config.toml
model = "image VAE"
train_examples = 194171
image_size = 48
downsampling_factor = 8
encoder_norm = "layernorm_no_bias"
encoder_mlp_ratio = 3
decoder_activation = "silu"
decoder_blocks_per_level = 2
beta2 = 0.99
eps = 1e-08
epochs = 13.2
final_lr_fraction = 0
warmup_steps = 500
weight_decay = 0.2
Rows from block 5 of the encoder of a small image VAE, named by matrix and row number. Rows with one number belong to one neuron. Each number is 128 + 24 x the weight over its row's rms, rounded and kept within 0 to 255. All counts start at 0. Numbers have three digits each. After the name is the row's rms in percent of the matrix's.
After each neuron's rows are labels from the 100 images, of 14848, where the neuron reaches its highest value: "responds to" is what is common among them; "colour at peak" is the nearest of a few named colours to the mean colour under the peak. Only what is clearly more common there than usual is listed. The data: microscope photos of single blood and bone marrow cells. In brackets: how many of the 100, against the usual share in percent.
# fc1: MLP up (encoder.blocks.5.mlp.fc1.weight, 1152x384), inputs 192-383
# fc2: MLP down (encoder.blocks.5.mlp.fc2.weight, 384x1152, transposed), outputs 192-383

fc1.353 107:160110128197159122093122162122113120144124157154135117108134128102114169144103135151140097138158101132124106139136123176152108131091142066143129117138125098132126130112149127093112138118134156127153089134098130145123106080169132093152119101109102161110092110133158118132121130108114143102107107155147122168129082165133108107092139116111152088157113108113127148138128104140146121149139116130127144164130101096114125142123163105114091147169101152126098140117147120066112147128126117124136106154138096138064155152143145123150163088095123098100147150138103138109094141118150164103
fc2.353 109:171115059091101123109129125128117116127107130150176130139131153149100077108145109136128125125122114159118142130099175140107124159162122152113141177136143096105112130127167177128097121100167153107120068170247125127139110101113157128096147138123147136149177126130162143134112127143122133156110120150134126075137133141135115106126128119181171094087126131093117150106128159092130149167152130127127137080130085182114190123135118133136139141127093123129140127155126137134065089130126144127155119061152131126066098131108129089129133131104113121138117119155140141138133177102140129130
responds to: smear: peripheral blood (48 vs 16.2)
colour at peak: white (42 vs 20.3)

fc1.376 119:176090133206108142127158137095100148132165106171137092139126143148158106126144144116093119144156142130145143098124112147095121145123141081121101148175105103131140132077083133123157095086118167103151095129108093156131119138214161130148147119129146127116110125118124125087124165130127133127148105138115151147102138115129106144103130135147160127128125109126108139116119165147136108126144045122164135137159134109061134117160133142107139153127108129129125194110149127110127084161118134122128118152124096113138148087148122119159139127120105101125127238114117138139055151132119109108
fc2.376 134:096152137077121124117125086110155086133115132143114128101170142175099183129138111113122127126098147088162150169136103123104127120056104061110139100114146123131179131126125119133152084103126080109169164131071133129098129141129118129129124121096157074187129140129103095091129147083155131189180068176101131146093126098087099149127124161110132116149098120141159107116134106132124100144116099127124138145135131078107121126126131130126160120176141139123151096114126165131168162118143109126139115135132132113182129107070120143131112128120138126164139127115091118125176090127132124120
responds to: smear: peripheral blood (84 vs 16.2)
colour at peak: white (71 vs 20.3)

fc1.375 106:104152125109111099129127128090146112127144118084164143139116113120127117130129208125098134146109084109100134130141148157120152136130111163149097162151119125121133120095120119124142072160139090089148176105176137080113142111166129124157115118147131091139103144134135125121105100135136152124150186110091146082129130124153111132135136177137101164127120095112168108127071140159069110105110114104126118121143131104117128100127144110137105128154149135124111142070117177123128150132069108125133107106114113147159118131125108108119119126139173141121120102148086140103135139151099123102
fc2.375 117:111146146144133116120131158130101135129149133107155133190121121087163113150119158147132123123141132126136118105146123147141126098171123149106086168113119117139094128132095140133111141119118152147136170095079134126109135145177125129127093104142120149080111152131120137152127177131114131106100149103116131099108132141105116119128130077112108154141139126118146138157128118118115134054141152138126161140128202134141202120133115127201090118186114132118103156149113114124163139127132153138148131126150131150106131188150086184128160151144106100124108146099136132163106116114124126121
responds to: cell type: segmented neutrophil (43 vs 20)
colour at peak: purple (62 vs 22.8)

fc1.33 079:138125123121145095158121149171119108163121128110154132126104135148158150144108084111128149125128140156109151125167115151142102157135145132136132081090114113130153108142127165142137151156179110124095141136148154158165094145097128125112147198112129119125122137119135112095082144119086143134112126150159116112141131133083114148141168132123092131111108125133105141114131178182144135093100127118108149103136126137146109098126117103175148132116118099075157094089118143118099150117142137144142106120107115143132148096147131128148140120158165124098122138088164104157135127115111140103
fc2.33 076:147103119106116135123127093132149113122067118181142130144123176115105097113138112138137129126125076153172162122087120144071127166104099142135159148133132160090115127134141162132160095139157113087128130116144131126106106146152147128115109118102159098125127138125160100140144158103111139103162074173168131084119126139111132119130133133133138123131099131121127126161127140091123138160167103119187146100122133123095153127121134128098132126146141141130115069123131163129115106130122119123122129082160119101131151091143114112130139128114124097136124077135152119141171123144119129145
responds to: cell type: segmented neutrophil (59 vs 20)
colour at peak: purple (50 vs 22.8)

fc1.266 102:158166158088124157132128121130135140124160146145122120159134095166143173138129124101114165158111120138144104111156115116155150113152100127086123124134120157147121119151111127107088122138097121144118122157144120117138115130154119140159133171100109083124094143139138120087169000104123115138145095148090113117139114126075111146130123131117141122116100102095101148096126166166169133103124093132132182133132138109113157140122163082143116126155088126124083132147103104136100103116139147110129107141149128118137133091104137092138121158149119148146124159130144110151128116149129115088
fc2.266 094:130170124096134106144133145129091102124144136144085119107150122111156154189116128127176128113130137145117138102091082096136132129103140095113101118129116151084121130130104111129131130116112110131149220135127128125125147105134124130108115088122135074139126152128099139037115144114112123132130125117114130117155132166059086064129126155134037084154126124102178125137127122140124134107129131104116106136126105105133164128126143119114138125141092146129090138089125173121172105124124178124163120109153130127170104153113121096132131165125155140152102141110040148134143121091185127103
responds to: cell type: lymphocyte (37 vs 15.2)
colour at peak: white (50 vs 20.3)

fc1.77 109:118131105111131097122134143169142164112113177101113109146152081139137115096141106104130135141098141165095115147120147121142149116120113137128137122142131091127097126164105108115146122137161153124142119104127120139109113102174097135185145140133122112126103139127145116083107045116066106127116132130108116113192103115100146128102101092146104124143151107101118113093214148106154147091152149157124216115111103114114138165090181089114169157134125147126159136149122137095092120100086154150165086132133093111133122129120174118119130117141117134118121098102129119151096121139104120129
fc2.77 096:153141147093134092169119153125103076126124140164089127117129099112130152174094161147147123130131145160135135132140079061121114111088121090111139136141091192060122122125149093133177126100117083134127196122081129131122144126111117129131068133122125109104104128128094126111124126102162128128139122125112125140163127141081112126126130173144069120135116129151137145175130108150126168102143079134133078109123118104135145131125160127096163146134116128129097135046123116130154116130129162127112130121124123142175122125130156088128129137110116178138149132088054149152116134138185131103
responds to: cell type: lymphocyte (48 vs 15.2)
colour at peak: white (73 vs 20.3)

fc1.522 102:141129144164090157142149157119119126081112104137081111155139106133111152113147093130109102096135145169126113128114145062133116110176138140108112148170114123132136127131113127123136163120141154088176093102112143113121148135143155129137109145139114115116140097126143121155154065117110126126142105132115108086092127103129119099145135167150180149112129133132144121058135201110173151090165143170116123141147131115110110113117100145170107118114136159135135140127127164117142107114142128126094142106103091136121129115143088158132123146122140110135109173111100101137159093159137077129
fc2.522 078:105125173129156153185130108135154120130124135068112125134111142120137077185103122112147128138125140125084123144091161145135122150101108141141187097129081170123175125126103087133162127100123142127110194117052128127124137127154122131164107092108124143128086119117116101114120141116161120154143149123136122146145138145113160116127129133146145165082120126151103112175130115140128122087132158114132073132128154121119138135125117127148165127080155104134107126134144050129133150130133112137083132175077127110191139118131138097132117205107144190134116109085070118145112104151128129140
responds to: smear: peripheral blood (86 vs 16.2)
colour at peak: pink (52 vs 25.2)

fc1.111 096:099115146200195154122135117150128127128137087169110111135123133106104139118101098114129089154114111143173089145137106128099129151116088117137094191109150114137114149120174098126091130216126113137164099084141080126124076098102127099112135145113111072135127160143135141119138068115097117146132134157102168098129114122143080113125140124101117146143103116124149131157128184146084139110154151151149097146163127118139149124204154148141140135084113120108164146121142124104138083144128089115151140084111118129111153143117111097145104131093157101159127130110103165156122138147110127107
fc2.111 084:131078118105150159108123129131114156124104125123152130140105145150144081130106152118165131137143101137127102099107147168128127161153146141162132130156145133065152126122133169129130157142122183143081126158143128131128164117131099123131130121150104175158148116124128148190145147159113127170116148118153124118097115134189147088131132123196091116106136136092073129125127110144136142145119140101113091132123154115131145134123090128135105148114139119131129115145143139111115150125119124126145153133140120122108161114105117101129164137144128134094104125094104096134175123115165131148
responds to: smear: peripheral blood (63 vs 16.2)
colour at peak: pink (73 vs 25.2)

fc1.9 126:152160147136167136104142123146111111118147116141104097154156086102123124151111130139147094149061163126086114135113118089153131136113116132097168133176167113176124155161092092135144158113155124114142090127073104121158107156064109135102127126124107120151178097118113148100129084130100108127145153164116131122155141122079137124130098141164170100117108119121092114154151102138112146137144130134130122144129105130137132134111149107084134105104151124130114150162136161089067142106113125120132135093144118118141133081115129124142135100134114113110128182145149124141098136097106167142
fc2.9 152:156100099060115144157131107136145084130104132199233127122125151145101094141132060117135129133119133142111139149085178131111131163108113111135198125134116155098160131126136145124140115067148113104106108153173125128114102094071152126143147138106142106169136106129126129118113037118178127165154117165138130126187132124106137106129125140195181094092119123139114126132131123119124139133140123114121104108130095155113143132125112130128194145139132120127152111141132118132121109125127095127094118119121132114143122113112153072129113139089146168137103102127124125141151151140126128141
responds to: smear: peripheral blood (92 vs 16.2)
colour at peak: white (60 vs 20.3)

fc1.510 079:111100109133145118109173123151155100124137104095093128168120069113106158104127164139171143107157134129123146105164148090154162102081148132106152107142122150173126122090139071132151116165097184146109142130135111151179132125175087117137116065125122120139138160123157111123101107133118108141141165080131116136158132115141174090124089109111155104143127112132082101085124123108119136127139132161144133082150107145131162125142141138112101168110156152153121134153157153130159110118122128124159159125145166094134140181113136180127139122173146128137089154152099129109104135140099155120
fc2.510 052:125142173150117107152124163127086112124139116128165130142127099056138137161103162157139129125142127183156110098134133130160129109139130155119091149141104134137065135130115070126154142143107107180101122100154123124103167136167132126107090126170093159047100156136160140143133162137118135053085174090103131076112121125123101107133133148098133111164144134121103138143118099143137164116153101100173089165117134109141119132128150125130133141135100150133068114149137130106131152132122141123141145127166119145142125141192098152128140099162097101116139149116174126140127156121148128129
responds to: cell type: segmented neutrophil (42 vs 20)
colour at peak: purple (47 vs 22.8)

fc1.523 084:128139109148135178111120153127149119150172090090129132149097126102102127140144148145117147116106127113130161155162143133148149105135138114130107100145159128083098171149148114114112137179106129150149136174121117144150132127170130139158159122145151136121118142106093134093132117125166128113160111125138140133093145127174129141148126173123165108127143134132147162168112156080109108068130155129110139123152147129108112152130142093114147147129128139157118125105137147137145112139129117145087111125103167100104113124096124126106131138122085079164129097124117145152136162121129122158
fc2.523 081:087156139181163116110124160120090172123185129097173129111140102163158167124117112123117131125139167119122107102148119112179123101157169152120079113122147078152144119123102100131099151124108130155123134150123128129169175107165093136123158107154110118161123135130093149112131152146114122197090156091098129118104119133127109093133132119109140128159156135117146123078127081144122111119067134115050139153116116113161154120132136123130094109140109140130104173149118145123166131133123170119149131168139122149131120159058128166123140133156135135122101188131114139091131137097118135108
responds to: smear: peripheral blood (51 vs 16.2)
colour at peak: pink (65 vs 25.2)

fc1.279 113:123131141162168141122137145112163109130138113129079128122153109109150147137140134127131104130128100158132092133112153114122115116165110058148107101114111150134136140123092126119144152156121182128164071108124131141109131108115146145091101127150139126100137121108129123112105131165066103120145141182113134183106098153160155102108129165122164081119115101139121125127127130125129137147122095148131100160122129106123124102149079126109131135110130130134108129180129138139144122099130118124090142091110125129109152148126146146137143105130112103138119091133114132091124176126166167095
fc2.279 109:109099097162141153084127097126152161132134131163184123106128145148137108061154097114128123125127114106142125141110146162135136148136144123138121119129184094117137127126157138129099129111136142116104009143169129126140144120136119130122159164130136137163172157129151140141145148152120130153120119134139129130089125101160135134128128152135185106134130132124098106065130107120130101208091129097097146171131125150126115124128121125104111114136128134128163127141134165130089182126122111128166128112159130113086120098108114141129130092154160078127090150104205119090167142118063129152
responds to: cell type: blast (29 vs 6.1)
colour at peak: grey (49 vs 22.7)

fc1.23 101:126110087146153176133127143173111124119167117160137126155173128127131127103120182131088100140114143126127113131142127089136128122156118120096121127152144140105144111167101141122130117144181143120170101165126105119172120149170143120147163130095139151125123105142110134101169107117141071126133117129138115167122140141131117155143099172094134150152129106125065152137128134135139123145126089093147094122135139088143136099149106084109145132135115168097134155095119115083114106108091132125139100128141137130116167136159134127134139100122131115132135161129077106165104143165129160107
fc2.23 126:102117144087173185110130138133124155127130130086125125147096138140179108131103119127126127139136117099104101130115163173144124136158146089159157100122126124136166128124095104129108152123098169135094119120155125127163158118138098129160152120129111147159095098127126141170140079157127127168111130107133127145137131118180172137127133071138157142080140131132110126133127147151123085088122187138114124146130167093135143120124075127151110137120170140128140145162144115112157165130117122124108141162087127139128155167107101137128133174149182126083144117087088084132133114128162130142
responds to: smear: peripheral blood (90 vs 16.2)
colour at peak: white (99 vs 20.3)

fc1.729 109:129147145103108140115155144120146133102127118113165121116126126147111134088134191129177153097103135138112127078106104129138123140101110144115139135117105101118123181133168095103160129111109151099127134111124120118097133132090120126100121148195148056137128124139113095115131137139142129134120114128105103109062151127115143101138112172156101131087116148100135102136100086152130144169108131136104110178143146129092099152146093138120086141225130135154162102138173110123139134120096116120129092129103134125123124135139137147127159127157069150136115161120135098105150143116120112103
fc2.729 120:137104110136157144070122120131123171124134127204173134069113134128166181076127125098145125139132120089122110122155079110149133136130153084158146098127145119113137124127129122130123156139116137127082090138202127131167137137092073129150202134141113104138137101133093144107156082141134130126130106143146127133116116114102136152131129114124094106114136127124156120122128115133131122159089081104112154122112144092138125128127079117142109102187135158129132146095140215116168133130132141123160144155116122132141153118125190149127114080150155123091139155121135103073181105111178133134
responds to: cell type: lymphocyte (40 vs 15.2)
colour at peak: white (66 vs 20.3)