config.toml
crop_scale_min = 0.7
encoder_isotropic = true
encoder_drop_path = 0.1
encoder_patch_size = [8, 8]
encoder_layers = 12
decoder_widths = [48, 48, 96, 192]
kl_weight = 0.1
residual_init = "zero_last"
beta2 = 0.99
eps = 1e-08
cautious_weight_decay = true
steps = 10000
final_lr_fraction = 0
weight_decay = 0.2
Rows from block 8 of the encoder, named by matrix and row number. Rows with one number belong to one neuron. Each number is 128 + 24 x the weight over its row's rms, rounded and kept within 0 to 255. All counts start at 0. After the name is the row's rms in percent of the matrix's.
# fc1: MLP up (encoder.blocks.8.mlp.fc1.weight, 1152x384), inputs 192-383
# fc2: MLP down (encoder.blocks.8.mlp.fc2.weight, 384x1152, transposed), outputs 192-383
fc1.697 115 [122 109 148 132 141 141 135 138 128  95 146 121 106 172 122 104  87 129 117 132 152 149  92 152 137 105 121 136 106  97 106 115 127 154 136 146 154 138 150 130 147 145 126 130 110 170 124 101 118 149 124 122 110 127 108 129 101 142  88 108  97 138 163 162 107 128 114 141 129 150 103 125 129 122 112 148 115 203  96 123 101  94 111 111 152 153 170 136 122 112 128 164 152 171 126 110 122 100  51 160 122 174 127 124 102 157  87  96 152 126  73 156 135 159 113 160 133 137 123 106 113 140  99 106 135 132 129 131 166 132 121 125  97 137 167 115 117  99 112 115 116 155 139 110 110 186 115  98 134 126 132 150 156 171 140 145 122 125 170 159 126 135 103 133 110 130 134 122 157 122 136 102 129 126 144 118 165  98 169 160 135 114 128 155 156 114  92 129 143 140 100 134]
fc2.697 125 [164 119 147 153 121 130 185 132 119 131 139  50 126 120 122 113 114 133 114 125 127 132  88 112 158 132  97 141 121 121 127 124 137 123 159 122 170 131 134 127 120 119 119  94 107 118 135 187 126 129  68 133 137 158 133 129 145 126 125 156 124 113 129  96 127  91 131 118  83 128 126  96 127 116 139 121 127 124 115 162 121 132 135 132 117  99 126 131 128 130 127 175 125 181 139 158 143 119 142 126 128 192 146 132  87 131 143 157 127 123 162 179 165 131 120 126 124 154  70 139 156 130 125 135 127 172 145 152  99 141 133  86 115 124 120 151 127  52 136 126 127 132  77 211 143  96 137  95 129 161 129 127 129  79 131 108 126 129 131 123 131  63 121 144 100 135 120 172 132  98 133 148  73 122 113 125  88 129 176 131 161 113  98 111 131 162 108 130 149  99 128 126]
fc1.698 094 [125 128  97 176 156 139 147 140 137 147 167 166 113 166 113 121 144 138 158 155 101 123 124 163 146 147 113 129 146 138  78 121 165 136 106 117 123 137 133 154 151 172 115 126 115 114 106  80 129 153 114 113 119 117 161 131  97 183 135 137 128 124  64 110  94  98 107 141 118 174 110 150 118 176  89 110 130 135 116 129 124 128  83 123 104 102 153 117 157  67 131 129 107 134 136 142 142 133 127 139 112  87 153 100  96 125 118 127 150 125 129 135 117 136 162 133 152 108 113 108 118 150 118 168 118 133 108 113 104 130 134 155 140 130 153 113 101 130 117 128 102 142 111 157 103 118 154 120 116 107 126  96 130 133 112  61 135 122 133 142 117 120 156 102 110 141  94 137 123  83 112 164 169 148 140 143 111 150 116 150  72 118 147  93 158 144 134 151 142 110 116 109]
fc2.698 087 [126 125 152  76 135 139 145 127 134 129 127 138 129 117 119  66 157 126 169 127 139 139 145 102 145 131 175 158 117 126 136 129 125 120 130 112 138 175 129 139 118 128 115 179  89 141 117 105 187 132 140 123 177 135 126 131 115 133 128 121 139 162 130 152 134 118 118  88 132 128 129 113 125 149 178 106 127 139  97 145 138 124 168 122 100 136 130 150 127 139 141 177 130 138 134 141 111 128 112 127 130 132 121 123 102 155 159 145 128 128  59 173 149 145 113 128 131 129 101 159 143 132 143 124 130 152 126 143 132 180 111 155 109 132 195 135 126 121 131 124  99 133 133  74 121 140 154 105 126 133 151 118 128  79 133 108 132 119 133 121 127  97 128 132 102 129 125  87 139 150 117 102 199 130 145 140 138  63 113 115 167 113  52 144 127 178  93 118 142 125 126 126]
fc1.699 091 [108 168 128 141 104  97 121 118 155  87 173 131 154 155 124 120 190 135 137 102 110 109  66 163 140 148 146 117 161 137 109 168 134 137 120 116 125  75 100 224 142 112 129 109 131  97 116 184 129 116 135 127 112 133 123 157  69 133 161  99 131 106 132 125  94 136 126 125 147 124 119 135 112 110  94 156 102 130 117 158 130 132  85 141 110 115 143 125 132 157 126 151 100 115 126 132 148 115 126 124 149 117 158 156  81 162 165 130 118 150 140 156 132 131  89 106 157 139 116 109 167 134 148 127 115 121 156 141 173 150 119 153 100 138 117 117 103 116 138 132 138 138  67 158 143 135  83 119 127 154 129  63 120 185 132 132 137 106  69 155 149 130 146 105 146 101 121 120 125 117 136 131 122 108 123 139 136 178 154 147 147 115  90 111 119 135 126 147 152 126 111 157]
fc2.699 067 [135 126  97 142 125 144  90 122 122 128 134 148 128 112 136 148 120 125 107 121 120 147 129  94 102 138 123  92 107 125 131 128  81 141 113 142 105  61 115 129  94 123 145 111 133 165 143 167 126 129 141 144 126 133 133 122 144 123 130 136 122 173 129 192 123 142  96 148 172 131 136 122 130 144  80 142 130  89 139 104 128 123 129 174 174 167 120 147 117 135 160  53 135  88 131 139 131 130 154 131 123  97 117 129 172 137 119 126 128 134 140 122 158 143 123 127 131  92 128  99 117 129 126 137 130 127 127 132 155 103 147 144 113 132 132 129 137 143 128 130 110 133  93  95 122  78 116 106 128 120  74 164 127 138 135  86 131 124 140 120 131 179 136  85 154 124 127 118 138 103  98 120 130 131 146 125 137 121  72 140 109  89 140 123 133  85 121 128 110 139 124 134]
fc1.700 093 [ 77 151 144 140 130 109 156 145 102 126 114 143 131 125 109 188  85 139 149 108 114 135 103 141 133 112 103 119 169 101 128  86 155 175 139 134 149 107  99 115 135 104 121 138 103 108 129  84 123 150 164 118  91 105  94  89 143 149 146  72 133  83 141 121  93 140 121 109 107 116 142 105 137 129 119 151 178 130 118 163 124 130 162 151 137 144 126 114  78 120 118 164 127 124  99 127 131 137 111 140 124 120  85 127 106 136 116  86 147 138 108 123 144 123 139 153 136 163 164  96 133 110 126 123 117  93  96 141 128  93 122 157 141 124 154 142 116 143 126 129 148 116 108 121  75 170 131 167 104 105 149 115 132 152 123  95 140 132 123 110 137 117 143  81 155 161  93 165 118 131 125 139 155 105  94 121 166 171 146  81 160 127 120  97 145 115 158 112 129 107 129 154]
fc2.700 073 [ 98 123 166 125 156 160 141 128 117 124 135 130 125 109 136 102 102 121  85 130 141  93 145 111 121 142 100  89 120 127 132 129 136  70  84 141 136 106  59 127 119 139 146  88 120  85 152 163  70 131 111 162 126 159 125 123 115 126 122 155 106 148 130 127 107 100 133  76 108 128 130 118 133 152 127 125 130 174 161  80  90 137  90 116 124 175 123 118 128 123 146 107 103 128 126 111 168 137 148 137 125 127 118 120 133 122 151 108 132 127 161 164 151 133 101 122 129 152 130  75 155 127 130 119 132 112 139 108 163 114 142 118 154 114 173 107 119  88 136 124 103 117 158 131  89 142 156 134 128 141 108 103 127 116 132 160 134 113 124 100 124 112 139 176  80 120 121 175 142 123 148 130 151 123 113 111 133 156 161 130 120 118 121  76 125  96 143  93 166 121 125 127]
fc1.701 087 [126  98 135 110 110 120 102 107  97  91 114  85 118 122 149 136  76 164 155 147  98 148 139 162 138 133  94 114 169 106  87 128 150 131 132 119 137 104 131 153 125 152 145 103 132 139 124 142 143 129 149 150 122 138 158 149 135 135 139 105 157  94 101 134 132  97 161 124 127 110 112 146 111  95 118 116 177 100 154 147  98  97 114 161 148 128 126 124 131  60 176  71 124 143 144 142  98 136 134 126  89 122 126  92 112  97 149  99 120 141  92 148  88 103 105 137 119 117  90 120 122 118 136 141 121 140 111 117 130 125 147 170 173 142 188 129 140 172 129 128 156 137 123 106  95 169 109 122 114 136 130  81 111 121 121 151  89 138 119 158 137  92 149 137 155 125 167  61 131 174 116 139 108 128 110 116 139 158 122 161 129 113 170 143 133 141 182 126 139 122 145 105]
fc2.701 090 [120 120 139 156 175 214  95 132 122 131 133 149 126  97 135 128 121 127 138 125 135 125 124  88 108 145 115 130 119 127 127 129  60 111 181  99 143 141 156 150 109 130 130 129 127 114 187 149 110 125 144 145 141 167 130 127 128 132 124 134 131 137 125 163 128  81  90  92  99 128 128 125 129 132 153 123 126 141 154 138 136 132 143 138 109 128 134 188 126 144 167 144 161 122 123 148 133 112 144 125 126 134  99 125  90 158 211 157 129 129  90 118 189 127 128 130 124 125  88 123 153 129 132 130 128 106 147 156 128 129 170 127 141 129 150 121 126 106 126 124  96 128 112 140 136 148 207 137 130 154  95 112 135 138 119 111 133 125 129  90 133  73 124 128 129 132 127 124 162 119 150 121 151 127 120 111 136 155  93 107 140  84 131 155 128 125 155 110 158  92 130 129]
fc1.702 127 [140 154 147 107 164 146 138 145 111 126 133 109 154 152 126  82 107 126 112 163 165 141 140 150  93 116  82 159 120 156 127 117 112 104 124 123 177  94 171  68 124 157 135 139 128 198 145 132 117  78 144 111 144 143  98 133 125 176 149 101 121 115 130 146 126 129  77 110 132  96  87 130 142 124 137 172  72  96 134 161 126 152 125 142 125 125 147 147 129 136 164 124 112 143 104 122 146 123 139 163 101 146 173 127 126 133 155 150 128 115 127 131  89 110 141 115 148 114 164 118 116 115 124 129 140 135 127  99 124 115 155 147 137 116 126 116 153 157 120  88 105 147 146 111  57 121  98 119 170  78  98 165 167  90 142 101 175 137 116 151 146 107 116 138 114 124 143 120 140 128 127  83 127  99  95 131 113  94 141  86 104 121 106  83 103 136 131 146 147 138 100 128]
fc2.702 196 [165 116  87 107 140 159  94 130 123 129 131 105 129 117 126 185 132 130 111 123 130 116 136 123 100 143 105 117 135 129 133 128  88  81 145 108 155 114 159 134 117 129 139 133 132  76 161 213 108 129 114 123 140 162 127 129 123 129 125 101 145 125 126 151 119  85  79 124 164 127 125 148 126  98  80 121 126 109 192 145 129 121 127 149 129  72 129 149 130 133 137 102 159 151 131 129 140  99 155 128 128 154 135 130 103 143 149 175 127 128 114 214 149 120 102 130 127 124  92 144 152 126 134 131 131 121 130 150 146 115 148 124 120 129 139 133 127  97 128 127  66 130  97 177 152 144 133 160 130 184 141 139 131 155 116 128 131 126 129 124 127 140 130 126  91 131 130 133 153 117 144 135  77 126 118 108 112 190 134  95 178 107  93 148 125 124 140 127 114 175 128 128]
fc1.703 084 [139 125 143 121 133 133 150 132 116 137 131 111 173 149 121  80  97 125 123 140 157 151 120 129 114 108 109 125 106 142 139 135 107  85  96 129 180 157 118 189 143 162 131 106 107 114 146 112 105 119 121 137 129 124 126 144 159 102 147 144 107 163 141 110 141 109 100 106 129 122 132 104 151 144 145 119 135 134 105  99 128 170 169 127  80 169 117 108 109 149 137 124 132  94 127 105 143 105 121 136 143 138 169 120 130 111 139 113 110 135 167  88 106 115  63 175 140 136 158 160  73 113 144  80 132 163 121 122 100 168 159 111 117 108  82 131 129  86 106 143  92 112 150 193 127 137 136 153 104 148 133 113  95 153 100 135 138 119 106 134 127 150 118 139 154 108 127 129 146 117 120 140 115  93 136  80 140 188 108  92 109 114  74 141 134 150  71 105 113 147 145 121]
fc2.703 090 [136 122 112 119 127  79 173 135 119 127 134 127 132 131 129 112 137 135 115 128 142 125 108 123 164 133  88 111 114 127 125 124 179 132  80 190 136  85 129 122 111 125 141 104  93 141  81 142 147 130 112 123 100  99 130 128 134 130 122 140  98  89 135 104  83 160 145 158 149 130 121 100 122 129 144 140 128 126 103 100  79 147  64 117 158 134 127  84 132 119  82 101  70 145 126 110 148 123 143 131 125 134 151 128 171  94  83  79 129 126 141 167 101 127 110 126 123 145 166 114 137 129 128 121 129 162 137 138 139 129 127 140 122 125 120 149 127 159 131 131 139 126 176 134  93 142  88 101 130 130 137 135 125 101 149 144 125 129 132 135 127 141 124 123 130 131 124 144  99 139 121 129  96 135 111 157  95 100 176 163 101 139 130  85 130 147 125 129 128 122 131 127]
fc1.704 089 [ 91 124 103 108 137 126 105 123 168 150 136 138 126 111 156 105 132 132  99 147 118 130 141 116 143  99 155 141 116  87 113 124 109 109 160 132 178 133  83 150 166 116  90 102 144 112 146 105  73 100 120 134 135 113 100 158 132 127 123 114 146 164 131 115 118 132 140 117 104 103 151  98 133 118 164 101  90 115 127 101 131 144 111 116 144 121 150 135 156 162 110 121 145 110 146 144 108 132 146 152 125 111 152 135 142 162 152 129 134 120 115  74 154 114 122 143 127 159 162 166 138 146  86 155 150 137 124  97 117 145 118 153 136 116 134 161 101 155 123 126  96 117 137 137  93 116 126 101 120 129 119 127 123 103  70  40 150 110 110 107 112 148 148 128 107 145 115 178 156  76 102 144 164 140 137 112 121 134 107 136 136 128  91 167 117 147 102 153 140 145 128 160]
fc2.704 067 [161 137 104  52 101  69 144 124 135 131 122 103 122 148 132 139 168 124 115 127 136 116 136 141 155 120 111 164 110 130 127 131 158 168 104 150 130 112 111 114 143 125 128 140 124 140  77 126 164 131  94 123 120  86 132 115 133 133 133 110 127  75 144  77 133 172 178 136 163 124 143  91 120 110 166 146 125 105 109 120 130 132  82 122 131 106 136 125 139 123  75 105 120 148 125 120 121 127 115 131 131 114 158 128 145 103  67  62 134 132 136 144  89 122 137 135 148 111 159 161 133 127 136 125 132 163 132 163 111 137 133 132 106 112 105 147 127 193 125 128 171 117 166 149 125 154  74 140 133  98 171 125 126 153 134 139 126 145 124 150 132 164 132 108 149 126 134 125 102 172 107 132 111 137 119 137 108 122 159 149 124 158 103  84 124 154 128 145  73 153 133 131]